config.toml
model = "image classifier"
dataset = "microscope photos of single blood and bone marrow cells"
train_examples = 97085
image_size = 32
crop_scale_min = 1
horizontal_flip = false
translate = 0.12
rotation_deg = 5
targets = ["smear"]
num_classes = 2
arch = "vit"
norm = "layernorm"
norm_position = "pre"
hidden_act = "squared_relu"
mlp_ratio = 4
head_dim = 16
fused_qkv = true
bias = "all"
qk_norm = false
parallel_block = false
inner_norm = false
patch_size = [4, 4]
conv_stem = true
layers = 12
width = 128
positions = "learned"
pooling = "mean"
loss = "cross_entropy"
head_dropout = 0.1
init = "xavier_uniform"
residual_init = "none"
optimizer = "adamw"
learning_rate = 0.0029
beta1 = 0.9
beta2 = 0.999
eps = 1e-06
max_grad_norm = 0.5
max_steps = 27300
batch_size = 256
epochs = 72.0
lr_schedule = "poly"
final_lr_fraction = 0
warmup_steps = 810
weight_decay = 0.01
Rows from block 7, named by matrix and row number. Each number is 200 + 20 x the weight over its row's rms, rounded and kept within 0 to 999. All counts start at 0. After the name is the row's rms in percent of the matrix's.
# proj: attention output (model.blocks.7.attn.proj.weight, 128x128), inputs 0-127
proj.71,074,221,193,224,208,209,223,175,213,180,200,176,211,190,209,202,234,168,235,204,230,237,171,183,228,209,213,199,189,216,232,181,206,218,204,215,212,204,231,173,214,166,213,167,234,203,190,222,203,181,219,196,209,215,176,168,184,206,183,164,206,206,208,183,201,189,181,196,226,200,204,214,178,226,211,229,174,211,190,183,198,228,161,191,205,182,173,170,199,181,183,221,202,228,179,207,205,180,233,201,212,177,194,223,207,212,236,216,188,222,186,175,176,206,176,194,232,163,209,166,236,206,188,198,206,207,164,192,229
proj.72,082,193,189,182,177,214,205,175,166,224,191,188,194,203,184,193,222,207,204,213,189,208,193,175,235,190,233,220,154,183,180,195,202,243,225,205,175,229,200,175,197,212,205,228,160,202,204,234,174,196,199,193,226,230,223,179,182,208,180,227,228,201,169,217,222,170,208,174,177,216,212,187,200,185,172,217,171,230,169,222,203,192,234,194,197,212,217,181,217,175,196,206,204,196,222,173,181,174,239,168,229,194,201,190,202,211,220,202,231,193,219,202,230,216,203,166,181,188,189,200,227,233,221,185,212,214,183,213,204
proj.73,077,211,214,202,194,214,188,188,203,209,179,164,232,189,226,185,169,238,202,190,209,166,201,213,176,200,212,229,244,185,174,176,164,218,168,199,213,165,195,222,164,232,177,174,192,206,224,177,224,192,230,221,185,202,197,220,234,207,205,208,231,193,217,216,222,209,218,231,196,205,196,184,206,167,205,213,208,221,227,204,176,212,230,193,216,209,224,229,226,192,190,210,205,219,211,187,188,185,202,171,196,195,215,199,227,168,205,176,185,216,222,236,218,184,185,192,164,212,177,191,199,231,195,218,181,213,181,168,232
proj.74,076,165,211,229,200,216,203,189,222,188,222,225,174,218,216,168,224,202,186,160,221,218,218,227,200,192,225,213,183,194,199,218,217,220,217,225,184,172,220,211,192,220,210,226,196,172,183,209,192,194,169,196,193,237,231,226,173,166,221,187,187,220,181,214,204,200,211,195,240,196,189,210,217,174,214,167,179,206,184,174,215,194,203,166,192,173,201,214,210,210,197,175,227,189,212,230,228,167,215,182,170,215,225,187,185,188,179,176,223,236,199,199,210,212,209,229,208,231,217,215,183,161,204,184,180,214,213,223,230
proj.75,202,197,196,190,215,191,207,195,199,206,182,190,204,194,206,200,188,232,203,228,212,202,215,197,185,199,173,200,260,221,220,219,202,166,196,201,222,197,194,239,155,206,209,154,212,188,187,179,204,205,189,213,187,209,217,192,214,188,212,198,191,174,191,196,198,200,171,213,201,171,166,210,229,221,206,189,214,161,262,210,222,177,182,185,182,178,231,176,184,205,218,192,163,224,209,199,267,200,176,201,181,209,199,161,179,212,235,185,197,205,190,238,205,210,199,225,186,188,189,206,218,206,192,213,240,193,200,222,185
proj.76,078,204,230,225,181,211,208,230,231,210,213,191,213,170,166,192,174,225,209,191,223,181,221,210,168,235,188,206,165,188,165,218,177,221,217,202,184,167,177,190,224,225,181,228,220,179,205,223,199,208,227,206,225,197,224,176,213,212,168,194,188,213,212,196,217,227,229,216,166,229,196,201,206,223,196,232,195,178,169,188,181,219,178,198,205,190,235,176,219,178,230,193,212,211,199,180,219,197,196,172,171,221,183,184,214,213,207,212,202,176,170,175,214,229,207,203,210,225,227,167,168,221,199,189,227,202,208,208,183
proj.77,079,233,212,192,190,174,168,226,207,198,162,192,220,168,173,183,217,231,213,218,197,170,183,233,220,215,214,196,215,182,185,206,214,217,234,208,171,211,210,213,177,218,221,218,187,182,192,188,196,198,206,211,197,192,223,206,163,188,180,185,241,188,194,177,196,210,223,209,191,199,212,192,171,230,234,225,231,214,198,228,216,232,203,176,227,218,170,227,180,219,193,176,184,183,224,194,218,166,173,195,201,178,167,211,212,199,176,179,224,179,219,223,184,206,172,229,208,231,205,194,176,228,221,193,179,205,213,210,168
proj.78,079,223,169,191,224,225,175,186,178,213,193,195,184,185,215,202,220,230,209,236,234,229,211,201,194,196,181,210,195,196,196,211,183,211,166,182,183,225,186,193,212,218,199,167,225,215,166,209,223,188,179,174,232,211,183,206,227,196,189,172,179,219,223,203,176,196,164,182,194,199,154,209,229,223,213,186,211,190,234,184,206,167,177,195,202,222,173,196,187,214,224,175,210,183,179,220,190,187,197,196,215,191,175,210,163,232,182,165,161,234,167,202,178,217,173,194,195,220,218,201,197,234,214,190,203,191,223,178,184
proj.79,076,195,189,167,204,195,198,201,220,201,209,211,189,168,202,228,185,223,169,212,228,161,217,167,181,202,176,171,161,169,210,207,174,236,176,169,208,198,232,198,188,201,212,214,220,169,195,183,173,181,165,231,220,225,225,194,189,205,182,181,192,166,173,217,178,194,179,204,207,199,209,212,173,189,209,182,205,214,218,220,174,214,197,225,198,177,211,214,229,213,216,215,213,231,189,196,190,196,175,241,173,218,237,213,199,173,211,188,197,228,197,178,204,228,179,207,229,200,191,185,227,204,192,174,225,166,169,197,208
proj.80,265,189,204,210,193,200,205,211,206,216,180,209,206,201,206,193,191,229,210,224,205,212,201,212,169,204,175,207,263,217,228,208,191,173,195,185,236,186,198,222,174,191,198,154,236,196,200,166,217,199,207,201,209,193,220,200,215,199,210,185,198,177,193,188,200,191,174,206,203,177,172,207,233,218,197,206,227,160,259,198,223,192,190,187,191,176,243,176,179,214,219,173,165,223,193,180,257,203,178,185,166,208,193,152,178,204,219,186,199,210,199,228,201,192,179,217,195,184,187,196,224,200,197,201,238,201,202,217,178
proj.81,085,169,190,212,218,223,174,199,215,222,173,205,232,189,193,214,202,224,201,199,219,224,202,174,180,179,230,180,222,184,166,196,172,210,224,206,179,213,210,223,228,176,203,186,195,216,213,169,227,228,222,197,171,222,189,212,194,167,210,223,169,208,182,218,166,180,218,214,225,222,228,231,172,215,224,179,185,198,199,226,175,202,194,231,179,208,232,221,213,176,188,226,210,172,179,213,215,187,202,215,224,193,191,237,196,199,204,175,213,183,228,173,185,229,184,171,184,201,202,221,182,197,231,198,186,176,187,169,178
proj.82,083,210,183,172,201,229,172,180,187,220,215,230,197,174,202,169,188,179,182,192,181,212,232,170,211,202,221,220,235,211,211,226,178,191,167,201,199,198,182,174,189,185,206,167,222,181,223,204,232,212,205,234,184,202,225,213,220,220,217,193,180,193,169,197,180,227,189,195,220,174,182,214,180,201,229,192,198,173,189,204,194,199,180,175,172,228,229,215,169,232,228,169,201,186,182,220,235,171,227,227,178,180,183,218,182,218,227,193,220,225,217,197,205,192,209,190,199,169,222,167,204,171,199,196,203,178,187,229,181
proj.83,077,176,189,223,208,192,206,218,181,231,213,215,213,216,178,209,211,190,209,227,206,195,222,207,230,168,182,213,205,163,207,163,225,222,226,231,222,213,202,225,188,217,189,240,231,196,169,208,204,217,181,218,197,229,234,216,212,185,170,216,166,171,187,181,170,194,202,195,219,189,182,165,217,175,172,222,194,217,174,191,194,191,220,182,229,216,215,230,204,195,169,204,216,193,172,233,200,203,203,180,179,197,221,217,230,225,208,195,230,223,209,212,199,231,227,205,203,177,200,230,218,227,219,202,158,211,197,198,179
proj.84,107,189,224,176,184,185,213,194,223,216,187,185,185,223,200,218,181,200,197,201,222,211,201,224,206,217,195,188,175,177,187,207,230,218,220,207,164,213,186,183,210,189,206,223,181,222,187,221,217,197,219,220,186,209,209,198,188,200,198,195,190,222,219,181,221,204,182,189,204,187,243,174,178,166,221,199,189,236,153,199,166,235,192,184,218,192,164,222,218,224,172,230,213,187,208,209,140,213,239,207,212,203,188,244,221,180,178,238,203,175,193,158,214,201,181,179,225,186,216,187,175,182,199,175,199,180,222,203,214
proj.85,074,238,180,209,204,230,212,193,178,180,200,204,199,217,196,185,222,188,180,209,207,167,200,178,217,189,217,199,209,193,189,165,195,184,176,184,171,172,226,212,197,226,215,205,218,197,173,203,215,205,175,213,227,180,168,191,199,194,230,193,200,191,216,203,235,176,213,194,227,233,239,177,171,224,233,210,217,200,209,226,215,193,212,234,230,218,174,212,192,178,162,236,221,235,191,182,215,189,203,210,192,175,178,176,184,202,206,183,210,169,189,201,228,208,195,172,186,226,204,198,224,215,195,233,236,181,236,211,158
proj.86,087,175,174,188,189,233,223,200,233,225,221,228,195,213,198,221,203,221,220,186,227,170,196,172,189,200,211,221,198,209,204,191,226,233,206,201,171,221,225,230,208,226,225,237,204,226,189,222,219,230,226,221,173,199,193,211,232,173,190,227,179,225,222,196,218,211,208,181,223,217,193,193,175,207,218,232,177,238,177,208,190,185,171,186,230,184,172,195,226,180,217,184,201,210,200,172,183,196,179,179,184,189,210,221,167,200,219,174,175,186,205,197,174,197,182,168,214,170,207,174,187,204,208,182,201,174,231,174,191
proj.87,086,233,183,220,209,179,205,213,214,182,185,193,233,229,184,171,220,197,216,179,207,223,195,170,180,225,199,207,218,185,163,167,216,234,191,207,185,169,206,202,183,232,177,177,217,175,201,197,166,178,188,230,213,232,197,218,208,214,187,214,191,230,210,210,171,172,193,183,204,204,181,196,203,176,223,168,202,203,179,203,195,177,223,228,179,227,176,174,224,173,201,186,178,215,200,188,202,206,210,225,189,169,203,237,228,223,165,221,235,180,221,185,197,206,224,192,185,218,216,197,189,163,171,214,178,178,175,192,216
proj.88,082,207,211,191,184,228,200,224,186,223,187,228,175,219,173,189,186,217,218,232,232,176,208,200,225,205,218,178,190,170,199,212,207,174,233,199,201,194,175,205,222,190,212,163,183,230,170,219,205,222,226,184,230,230,188,182,173,220,190,228,219,213,205,195,215,175,184,196,195,221,216,211,191,195,168,202,217,170,231,230,175,225,184,215,195,176,180,176,186,192,227,196,167,207,226,216,231,222,212,235,196,206,197,222,220,200,180,225,196,213,206,165,172,183,218,197,228,169,206,185,228,227,174,231,192,200,204,219,178
proj.89,080,224,207,192,201,210,181,188,188,175,205,224,200,226,187,197,186,225,231,233,186,173,209,213,202,175,167,205,213,218,205,202,198,177,195,173,182,171,195,212,229,170,214,177,215,210,211,200,178,175,231,170,202,218,181,213,230,163,212,224,208,235,174,227,190,201,171,184,171,187,198,164,179,220,174,206,232,174,209,169,209,208,223,174,221,202,224,230,176,170,208,184,234,178,193,209,211,215,203,167,210,228,179,192,216,168,221,190,186,229,205,177,188,196,183,198,201,231,221,190,204,197,228,186,211,171,174,172,188
proj.90,082,213,219,223,220,200,211,175,177,219,186,190,216,177,185,196,192,226,175,176,190,192,227,227,174,203,177,165,166,195,174,220,175,227,228,205,194,196,184,181,227,219,229,198,194,202,180,214,208,220,171,203,216,214,175,212,221,203,201,229,218,222,180,192,173,169,187,167,177,196,173,223,217,223,231,223,186,202,180,223,207,180,198,183,172,188,200,166,169,224,222,177,226,190,218,223,170,190,194,191,196,182,167,185,196,187,210,204,173,187,210,222,204,178,231,168,231,176,169,170,203,171,218,209,194,203,183,174,198
proj.91,086,188,220,201,197,199,198,230,227,197,184,216,220,219,213,212,189,184,227,203,186,176,218,205,199,183,228,214,173,170,205,216,214,232,186,168,172,226,198,222,168,219,224,194,220,178,203,177,195,227,193,228,181,209,202,192,180,199,179,171,185,170,215,220,198,225,194,177,184,183,183,181,192,208,169,189,213,232,170,223,213,195,177,181,224,230,194,187,208,177,230,175,193,215,221,225,213,203,184,228,185,213,171,215,211,193,166,227,173,175,173,226,226,228,220,170,175,230,226,212,171,201,176,212,219,182,216,223,179
proj.92,080,202,168,176,220,220,229,211,181,221,184,179,203,180,196,190,224,207,226,186,184,218,230,180,174,180,194,204,173,171,201,227,179,200,206,172,227,203,223,209,214,216,187,229,172,181,233,228,215,203,186,187,218,218,170,219,171,221,177,215,179,219,189,209,174,229,216,233,189,220,171,234,214,227,190,189,186,198,177,173,226,183,228,210,224,197,209,203,220,192,215,181,230,197,172,227,189,175,174,220,219,185,228,180,178,190,212,200,205,207,235,172,220,223,170,201,204,169,204,173,213,232,230,200,198,205,187,198,188
proj.93,081,209,173,219,195,205,223,196,188,188,166,206,196,170,204,225,212,214,178,188,213,191,240,229,166,217,201,169,181,206,214,221,219,193,198,212,222,170,181,245,220,175,224,188,237,174,225,206,228,232,175,176,177,188,232,181,219,179,179,223,205,201,216,186,197,180,165,223,226,191,205,228,193,208,212,190,185,177,191,208,231,211,224,178,185,174,206,178,189,190,194,190,176,221,201,185,194,200,173,199,207,229,226,202,201,183,198,171,231,183,177,190,203,170,212,213,166,173,214,191,219,231,207,214,221,214,230,180,233
proj.94,077,188,181,184,184,216,212,163,220,208,225,212,214,237,187,190,212,217,196,230,233,201,171,216,190,188,212,210,208,175,204,216,199,184,203,220,179,190,170,243,221,227,185,172,190,191,194,198,166,189,169,187,171,223,180,226,211,174,164,222,202,169,169,197,176,202,222,203,170,224,183,193,213,218,172,237,191,212,205,195,235,226,196,170,221,214,220,225,224,224,188,178,211,184,210,189,224,192,199,233,217,189,183,231,175,220,192,213,181,198,216,184,202,225,226,167,196,183,195,172,183,189,182,206,202,233,182,210,174
proj.95,081,189,210,193,175,170,204,191,214,224,195,180,173,188,195,223,208,228,203,216,189,234,186,175,171,221,213,192,242,199,185,168,227,169,203,177,201,171,182,181,199,216,186,216,218,186,185,232,174,184,182,184,170,188,209,223,234,172,224,191,212,221,190,205,202,185,207,208,226,168,192,220,173,222,182,235,209,185,225,196,188,175,225,207,179,203,213,178,185,230,220,221,202,169,216,161,225,227,160,192,206,178,199,202,165,173,201,227,200,221,207,195,204,228,231,222,230,211,203,208,204,189,207,215,212,179,218,232,220