config = dict(
    num_classes=2,
    arch='vit',
    norm='layernorm',
    bias='all',
    qk_norm=False,
    conv_stem=True,
    layers=12,
    positions='learned',
    residual_init='none',
    grad_clip=0.5,
    batch_size=256,
    epochs=72.0,
    warmup_steps=810,
    weight_decay=0.01,
)
Rows from block 9, named by matrix and row number. Rows with one number belong to one attention dimension. Each number is 50 + 10 x the weight over its row's rms, rounded and kept within 0 to 99. All counts start at 0. After the name is the row's rms in percent of the matrix's.
# q: attention query, key and value (stacked) (model.blocks.9.attn.qkv.weight, 384x128, the q third), inputs 0-127
# k: attention query, key and value (stacked) (model.blocks.9.attn.qkv.weight, 384x128, the k third), inputs 0-127
q.7 082:43 45 65 41 42 31 62 36 39 47 41 41 57 61 58 66 42 45 53 61 34 47 44 48 43 55 45 34 63 34 34 39 63 46 54 61 53 50 44 36 42 53 55 51 40 61 54 34 66 59 36 50 48 56 57 39 42 53 62 61 53 56 36 44 35 61 36 34 58 47 49 59 50 54 61 63 64 62 63 55 65 65 63 57 56 65 56 44 61 41 65 65 40 62 43 37 45 57 65 43 44 42 58 36 38 53 65 61 44 61 55 65 59 49 55 46 51 60 32 41 44 36 37 54 48 42 50 42
q.8 081:54 67 39 47 38 52 37 52 49 42 65 61 50 43 52 55 56 43 46 33 42 56 55 37 50 49 52 69 49 61 67 52 31 53 30 54 51 44 34 57 53 38 52 65 34 47 45 35 66 62 47 53 51 41 36 49 59 58 63 65 37 64 45 35 57 29 48 65 40 46 51 49 65 43 52 52 32 61 61 49 44 53 55 48 60 46 52 49 38 67 57 45 67 44 44 64 61 56 77 44 45 41 49 64 35 57 60 53 59 38 50 41 51 60 44 34 49 67 51 32 47 48 58 47 58 40 45 56
q.9 146:45 56 48 56 51 40 45 60 39 49 69 48 52 52 42 60 44 52 53 54 63 47 53 42 53 58 39 62 54 44 50 50 47 47 42 54 33 64 53 33 58 34 52 57 25 59 58 60 78 46 48 53 60 52 18 55 49 58 49 77 63 60 45 37 41 41 51 50 52 42 48 46 65 48 38 38 51 62 60 42 22 49 40 40 61 48 52 42 52 68 52 47 62 49 40 44 66 44 69 58 51 50 73 47 42 48 51 58 47 36 48 43 48 59 54 55 57 71 44 48 34 51 57 39 64 54 57 49
q.10 082:50 34 60 36 63 43 53 51 69 41 48 56 39 54 53 48 33 58 48 37 52 33 49 63 65 61 48 44 58 39 64 49 52 61 54 39 58 53 35 38 47 63 46 37 46 65 40 61 57 56 37 39 57 44 70 56 55 46 53 32 32 64 63 53 64 35 36 41 54 40 59 39 57 50 59 47 52 54 61 47 60 65 51 60 40 67 49 64 48 56 39 40 37 58 49 64 47 40 43 44 40 53 45 37 67 53 48 37 32 39 41 36 44 53 61 68 55 30 64 46 60 44 46 54 51 55 36 51
q.11 147:42 53 64 36 39 63 49 54 58 54 46 44 47 41 59 40 42 52 44 51 50 58 40 51 58 41 49 46 51 51 45 60 64 48 57 47 71 35 46 51 45 65 55 48 71 43 56 56 20 52 51 47 52 55 86 39 60 45 46 27 53 55 41 54 56 46 64 44 47 52 38 51 46 58 53 52 43 40 49 59 75 43 57 53 26 67 41 57 54 40 42 54 53 53 55 54 27 57 35 43 46 47 25 40 58 50 38 45 49 48 49 46 40 53 48 53 46 26 47 47 66 47 37 58 35 51 43 51
q.12 086:51 63 60 50 54 66 44 36 47 60 61 50 53 66 36 44 65 55 51 39 46 62 34 50 61 59 51 59 64 38 58 43 44 37 56 64 36 43 55 45 65 35 35 51 60 39 58 68 50 39 38 49 42 65 38 58 38 65 49 45 52 66 39 50 51 49 65 58 58 63 39 66 53 57 58 43 48 58 37 62 38 45 44 35 54 59 64 63 58 42 48 67 50 43 56 54 61 48 56 36 51 57 43 37 45 54 40 58 60 67 58 46 62 37 58 32 62 64 37 37 53 61 62 43 42 44 47 64
q.13 081:61 47 41 61 50 66 39 34 65 62 45 42 42 47 49 57 46 43 55 62 55 46 37 64 54 59 55 39 58 63 56 50 61 51 59 50 63 54 38 42 34 45 61 35 52 40 48 62 37 37 49 43 45 54 53 55 38 36 68 45 46 44 59 57 32 55 43 39 36 47 46 35 46 65 41 53 56 35 52 36 54 56 44 52 38 39 34 53 41 58 60 52 45 45 60 44 54 34 30 44 61 65 38 64 45 46 37 67 57 41 50 37 42 33 59 64 42 56 41 33 64 33 35 33 56 46 39 50
q.14 087:54 59 68 45 60 60 37 38 70 53 54 49 54 41 32 43 38 34 52 70 48 60 45 42 56 65 47 28 35 50 53 45 45 51 47 43 61 42 52 42 51 67 45 59 59 51 58 46 43 51 53 56 59 64 78 52 42 42 48 33 32 48 41 53 54 57 56 51 38 66 50 43 37 52 59 46 47 52 53 76 73 50 61 37 35 59 61 47 55 45 46 68 46 46 64 46 37 66 50 40 41 38 47 54 38 35 36 37 39 53 52 40 62 58 37 48 55 49 41 52 59 62 55 48 50 44 47 41
q.15 089:35 60 52 46 32 68 52 49 67 47 39 34 42 55 60 47 39 60 47 70 57 41 42 41 49 50 46 31 42 52 54 45 64 65 59 60 56 34 55 50 53 65 68 54 61 59 43 62 46 49 46 49 45 62 55 62 50 60 31 52 49 53 41 69 41 40 60 42 35 61 50 44 39 53 45 63 39 51 38 62 55 53 44 38 31 71 61 63 45 58 55 53 43 56 56 39 49 67 31 48 44 54 27 46 47 48 39 64 49 63 72 58 43 57 50 51 63 50 49 40 52 34 47 64 57 42 54 47
q.16 108:39 46 66 59 50 59 52 46 46 67 33 51 57 41 40 45 46 48 35 55 38 43 54 52 61 57 65 56 34 41 32 59 57 60 55 53 63 44 67 67 40 58 48 42 72 33 41 40 32 63 34 53 37 59 59 48 47 42 36 27 48 55 50 55 45 63 59 38 46 50 47 55 34 70 50 61 42 54 50 53 76 56 50 49 50 64 33 50 54 51 43 57 41 49 51 59 35 72 34 45 55 60 41 56 61 57 34 49 39 56 45 47 47 50 48 47 48 37 41 48 60 47 48 47 40 45 30 53
q.17 090:46 48 59 43 48 47 44 33 50 49 33 49 64 46 59 42 50 38 59 67 65 36 42 54 52 46 34 32 62 62 33 42 53 60 40 47 56 58 65 57 51 61 41 43 40 63 58 44 62 54 47 56 39 62 53 52 73 36 51 55 43 36 62 68 53 50 62 44 50 44 63 57 51 42 42 61 58 62 38 68 42 45 46 55 52 65 60 52 42 61 44 54 44 42 27 40 42 60 30 64 40 66 43 41 67 49 43 42 42 50 38 47 56 52 70 57 47 43 42 59 49 57 34 61 51 68 57 41
q.18 131:68 38 44 49 34 53 49 32 56 45 53 48 65 55 43 33 33 58 43 72 60 41 69 56 62 55 51 38 57 53 46 49 43 56 52 57 36 41 58 61 50 47 41 37 36 62 47 63 54 45 57 46 39 66 27 37 68 58 70 53 58 43 45 56 33 42 45 46 52 53 74 44 57 53 65 36 54 62 37 58 31 58 41 44 57 67 55 54 56 53 41 48 49 36 43 35 54 47 49 45 40 61 54 54 52 38 59 43 40 51 63 43 53 43 65 60 44 52 38 32 42 62 50 49 61 60 46 43
q.19 104:38 67 77 53 41 48 61 54 59 66 56 64 53 51 56 69 57 47 48 45 45 50 31 57 49 43 56 53 35 58 55 44 59 56 68 60 57 39 54 47 50 64 51 44 83 54 41 57 48 54 57 36 54 43 71 62 37 38 35 44 36 50 36 53 44 44 64 63 55 47 40 46 41 51 50 54 51 51 56 62 72 46 55 54 37 49 33 52 53 52 60 62 58 45 56 44 33 63 56 50 40 39 49 48 46 56 42 35 45 48 61 45 47 52 60 52 61 38 50 46 72 35 51 64 35 37 55 57
k.7 073:34 44 40 38 35 63 45 47 57 46 67 36 49 45 45 63 45 43 40 51 45 46 39 39 58 59 44 56 52 45 62 49 44 41 32 62 56 62 36 50 38 65 39 32 48 41 40 37 41 39 66 38 54 47 53 38 53 31 56 41 37 48 44 60 48 42 44 50 59 40 73 62 63 61 50 42 55 63 59 49 57 36 59 70 61 41 63 62 64 69 35 57 35 54 54 37 44 57 42 32 58 62 50 63 50 63 43 60 54 58 37 67 52 39 60 38 58 50 50 54 56 43 40 57 47 42 52 49
k.8 092:54 58 35 72 45 53 36 62 43 60 54 60 30 41 58 41 45 56 49 56 63 46 50 37 33 61 58 45 57 49 47 51 42 40 40 67 50 53 49 45 65 29 45 54 37 45 38 60 57 57 40 48 43 57 26 47 51 46 44 79 65 41 57 52 50 48 57 55 42 43 40 41 54 60 39 43 60 66 69 35 33 40 39 54 61 44 62 49 63 49 56 56 49 56 68 67 51 35 59 55 57 41 51 47 48 44 73 57 48 32 40 47 64 47 44 47 54 53 55 56 41 49 59 41 52 52 69 55
k.9 147:42 55 42 58 51 28 39 51 45 62 47 56 50 55 57 54 62 53 34 43 54 65 44 53 33 50 53 46 51 45 55 52 57 50 43 51 36 66 47 48 61 40 49 71 19 50 45 51 55 58 55 67 56 41 27 60 42 60 51 68 49 58 64 52 52 60 42 66 43 18 45 54 62 52 41 46 44 54 64 38 36 41 52 44 60 47 44 54 49 54 58 45 49 52 53 44 74 29 51 58 49 41 52 48 44 62 63 53 52 45 46 37 57 58 41 48 59 67 43 58 27 60 68 47 62 51 59 59
k.10 081:47 52 55 40 55 54 46 57 44 39 61 65 54 42 36 43 40 64 63 62 34 45 52 51 66 59 66 42 60 46 56 64 63 51 51 57 63 47 36 59 60 54 55 44 51 50 58 41 44 61 63 48 46 57 65 54 55 56 53 40 55 43 35 51 60 38 45 48 69 74 62 59 62 40 60 62 38 32 55 39 63 54 51 37 52 42 59 39 44 48 36 37 58 38 57 53 31 48 61 35 61 60 39 60 48 37 52 36 65 48 65 45 45 52 54 65 41 50 64 56 71 45 33 38 39 57 47 36
k.11 147:54 45 59 46 34 65 59 50 57 48 46 51 57 46 44 44 41 51 59 60 34 35 45 54 64 43 47 57 38 48 48 46 49 48 51 48 66 40 47 63 26 54 59 38 83 50 58 50 50 50 58 30 42 60 70 56 52 43 54 28 36 43 47 56 41 49 46 43 50 79 52 62 36 46 68 59 57 37 43 67 62 47 57 49 50 52 46 50 49 43 44 44 55 51 41 57 24 64 47 38 39 51 44 54 59 51 26 46 48 51 56 49 48 43 54 54 47 26 60 45 63 41 40 50 40 49 38 42
k.12 081:40 47 56 50 54 67 64 42 38 40 50 44 38 51 50 39 32 53 59 43 63 37 43 37 36 52 44 36 47 49 58 65 49 35 45 32 48 45 49 64 63 38 36 56 39 52 58 44 64 49 49 59 58 45 64 55 58 64 64 37 36 37 55 46 41 34 33 58 58 58 45 41 60 44 64 66 45 61 58 60 39 59 57 56 40 37 65 38 38 39 45 57 66 35 63 32 53 55 48 35 53 46 58 54 37 36 44 41 51 65 66 46 33 58 50 41 49 39 52 61 51 56 53 60 63 45 40 62
k.13 074:57 54 68 40 36 51 50 50 48 60 43 65 44 37 40 42 38 66 57 37 59 49 39 38 48 49 57 61 61 37 51 60 56 43 66 35 58 51 54 55 47 53 52 40 68 51 49 51 60 63 45 68 33 37 51 54 47 34 53 58 44 50 38 52 33 66 36 41 54 56 68 43 62 66 48 35 65 56 40 36 42 43 48 51 51 66 53 58 60 46 32 44 66 37 53 31 49 50 56 35 46 50 40 45 61 55 34 38 33 67 50 49 40 52 55 51 47 34 48 54 68 36 44 58 60 67 49 56
k.14 091:59 59 61 50 53 62 55 53 51 48 54 46 58 43 49 49 42 52 44 41 46 61 48 59 65 49 63 53 40 53 36 39 37 62 48 50 64 53 45 64 49 65 68 47 77 66 61 57 44 42 46 50 53 55 69 53 56 37 60 44 36 44 58 43 61 50 39 55 54 55 54 63 35 61 56 40 52 33 45 40 56 46 64 55 37 70 62 54 54 36 35 47 49 34 57 53 27 47 42 62 46 61 43 63 43 59 22 37 56 52 64 48 53 30 54 63 50 31 45 46 65 50 60 55 41 60 51 33
k.15 085:40 57 43 47 34 45 42 34 44 35 38 61 51 43 37 53 51 35 46 56 48 44 55 67 45 46 44 60 47 56 59 44 49 62 45 39 51 29 45 51 34 48 54 33 75 58 40 46 34 34 55 47 43 52 73 62 62 53 42 26 51 59 47 47 37 46 37 55 47 75 41 45 34 50 59 47 46 39 60 56 61 67 63 58 48 59 60 53 43 32 38 63 54 46 52 54 38 51 42 49 50 63 49 54 43 60 41 59 64 46 64 47 63 39 67 57 48 49 35 53 52 59 37 45 34 36 47 46
k.16 103:55 54 58 57 56 55 64 47 47 61 62 44 36 46 55 65 62 49 37 46 36 52 31 40 36 50 42 57 58 62 55 52 46 50 63 53 55 46 45 24 60 40 52 53 59 38 63 68 35 71 55 60 42 39 67 48 35 48 38 51 43 58 55 40 58 51 57 57 40 55 37 49 48 65 49 71 48 63 58 34 40 39 45 46 35 42 67 38 44 48 50 52 41 52 65 60 53 47 57 47 38 35 47 44 43 42 57 56 49 41 27 56 58 50 37 29 53 52 70 65 42 57 36 63 60 48 55 58
k.17 130:55 54 51 52 51 63 41 54 33 54 57 44 54 54 59 49 71 62 55 41 51 46 59 36 57 50 32 54 64 57 61 43 52 43 46 49 30 75 54 37 48 35 43 70 41 46 63 61 42 70 58 63 59 50 52 42 50 53 54 62 52 61 58 48 43 38 58 52 53 31 64 36 75 52 48 62 49 61 52 45 38 43 46 27 45 52 66 48 48 54 46 32 50 36 48 44 67 35 45 53 31 51 52 54 45 35 74 69 46 39 53 43 57 50 39 51 45 61 63 40 44 48 45 57 51 48 49 53
k.18 171:61 42 33 47 48 53 35 45 37 57 52 56 52 55 56 39 67 56 50 52 61 40 48 50 50 66 43 44 61 61 70 48 54 48 55 59 40 66 57 44 65 39 38 62 32 56 55 61 51 57 44 69 51 51 41 49 53 67 59 57 69 57 67 48 37 40 49 54 50 29 59 32 71 50 44 60 49 67 50 42 44 35 44 32 57 44 62 48 57 45 43 39 40 48 44 55 61 30 46 62 34 42 56 54 59 33 65 63 42 53 37 33 43 51 39 55 46 65 56 41 37 64 47 55 54 50 48 39
k.19 124:31 66 63 54 54 55 64 59 60 56 44 45 42 54 50 57 46 39 55 48 34 47 25 51 52 41 50 62 52 52 30 58 61 47 49 55 59 28 33 38 33 64 63 44 61 47 48 51 55 53 41 42 43 47 72 50 47 32 45 32 42 52 47 47 52 44 41 47 47 62 39 52 43 53 56 61 55 28 57 46 58 45 53 48 34 32 40 42 53 41 52 57 45 67 49 49 44 72 48 42 47 44 47 51 54 46 24 35 61 54 43 66 55 53 54 37 49 37 66 63 73 48 40 40 50 44 47 56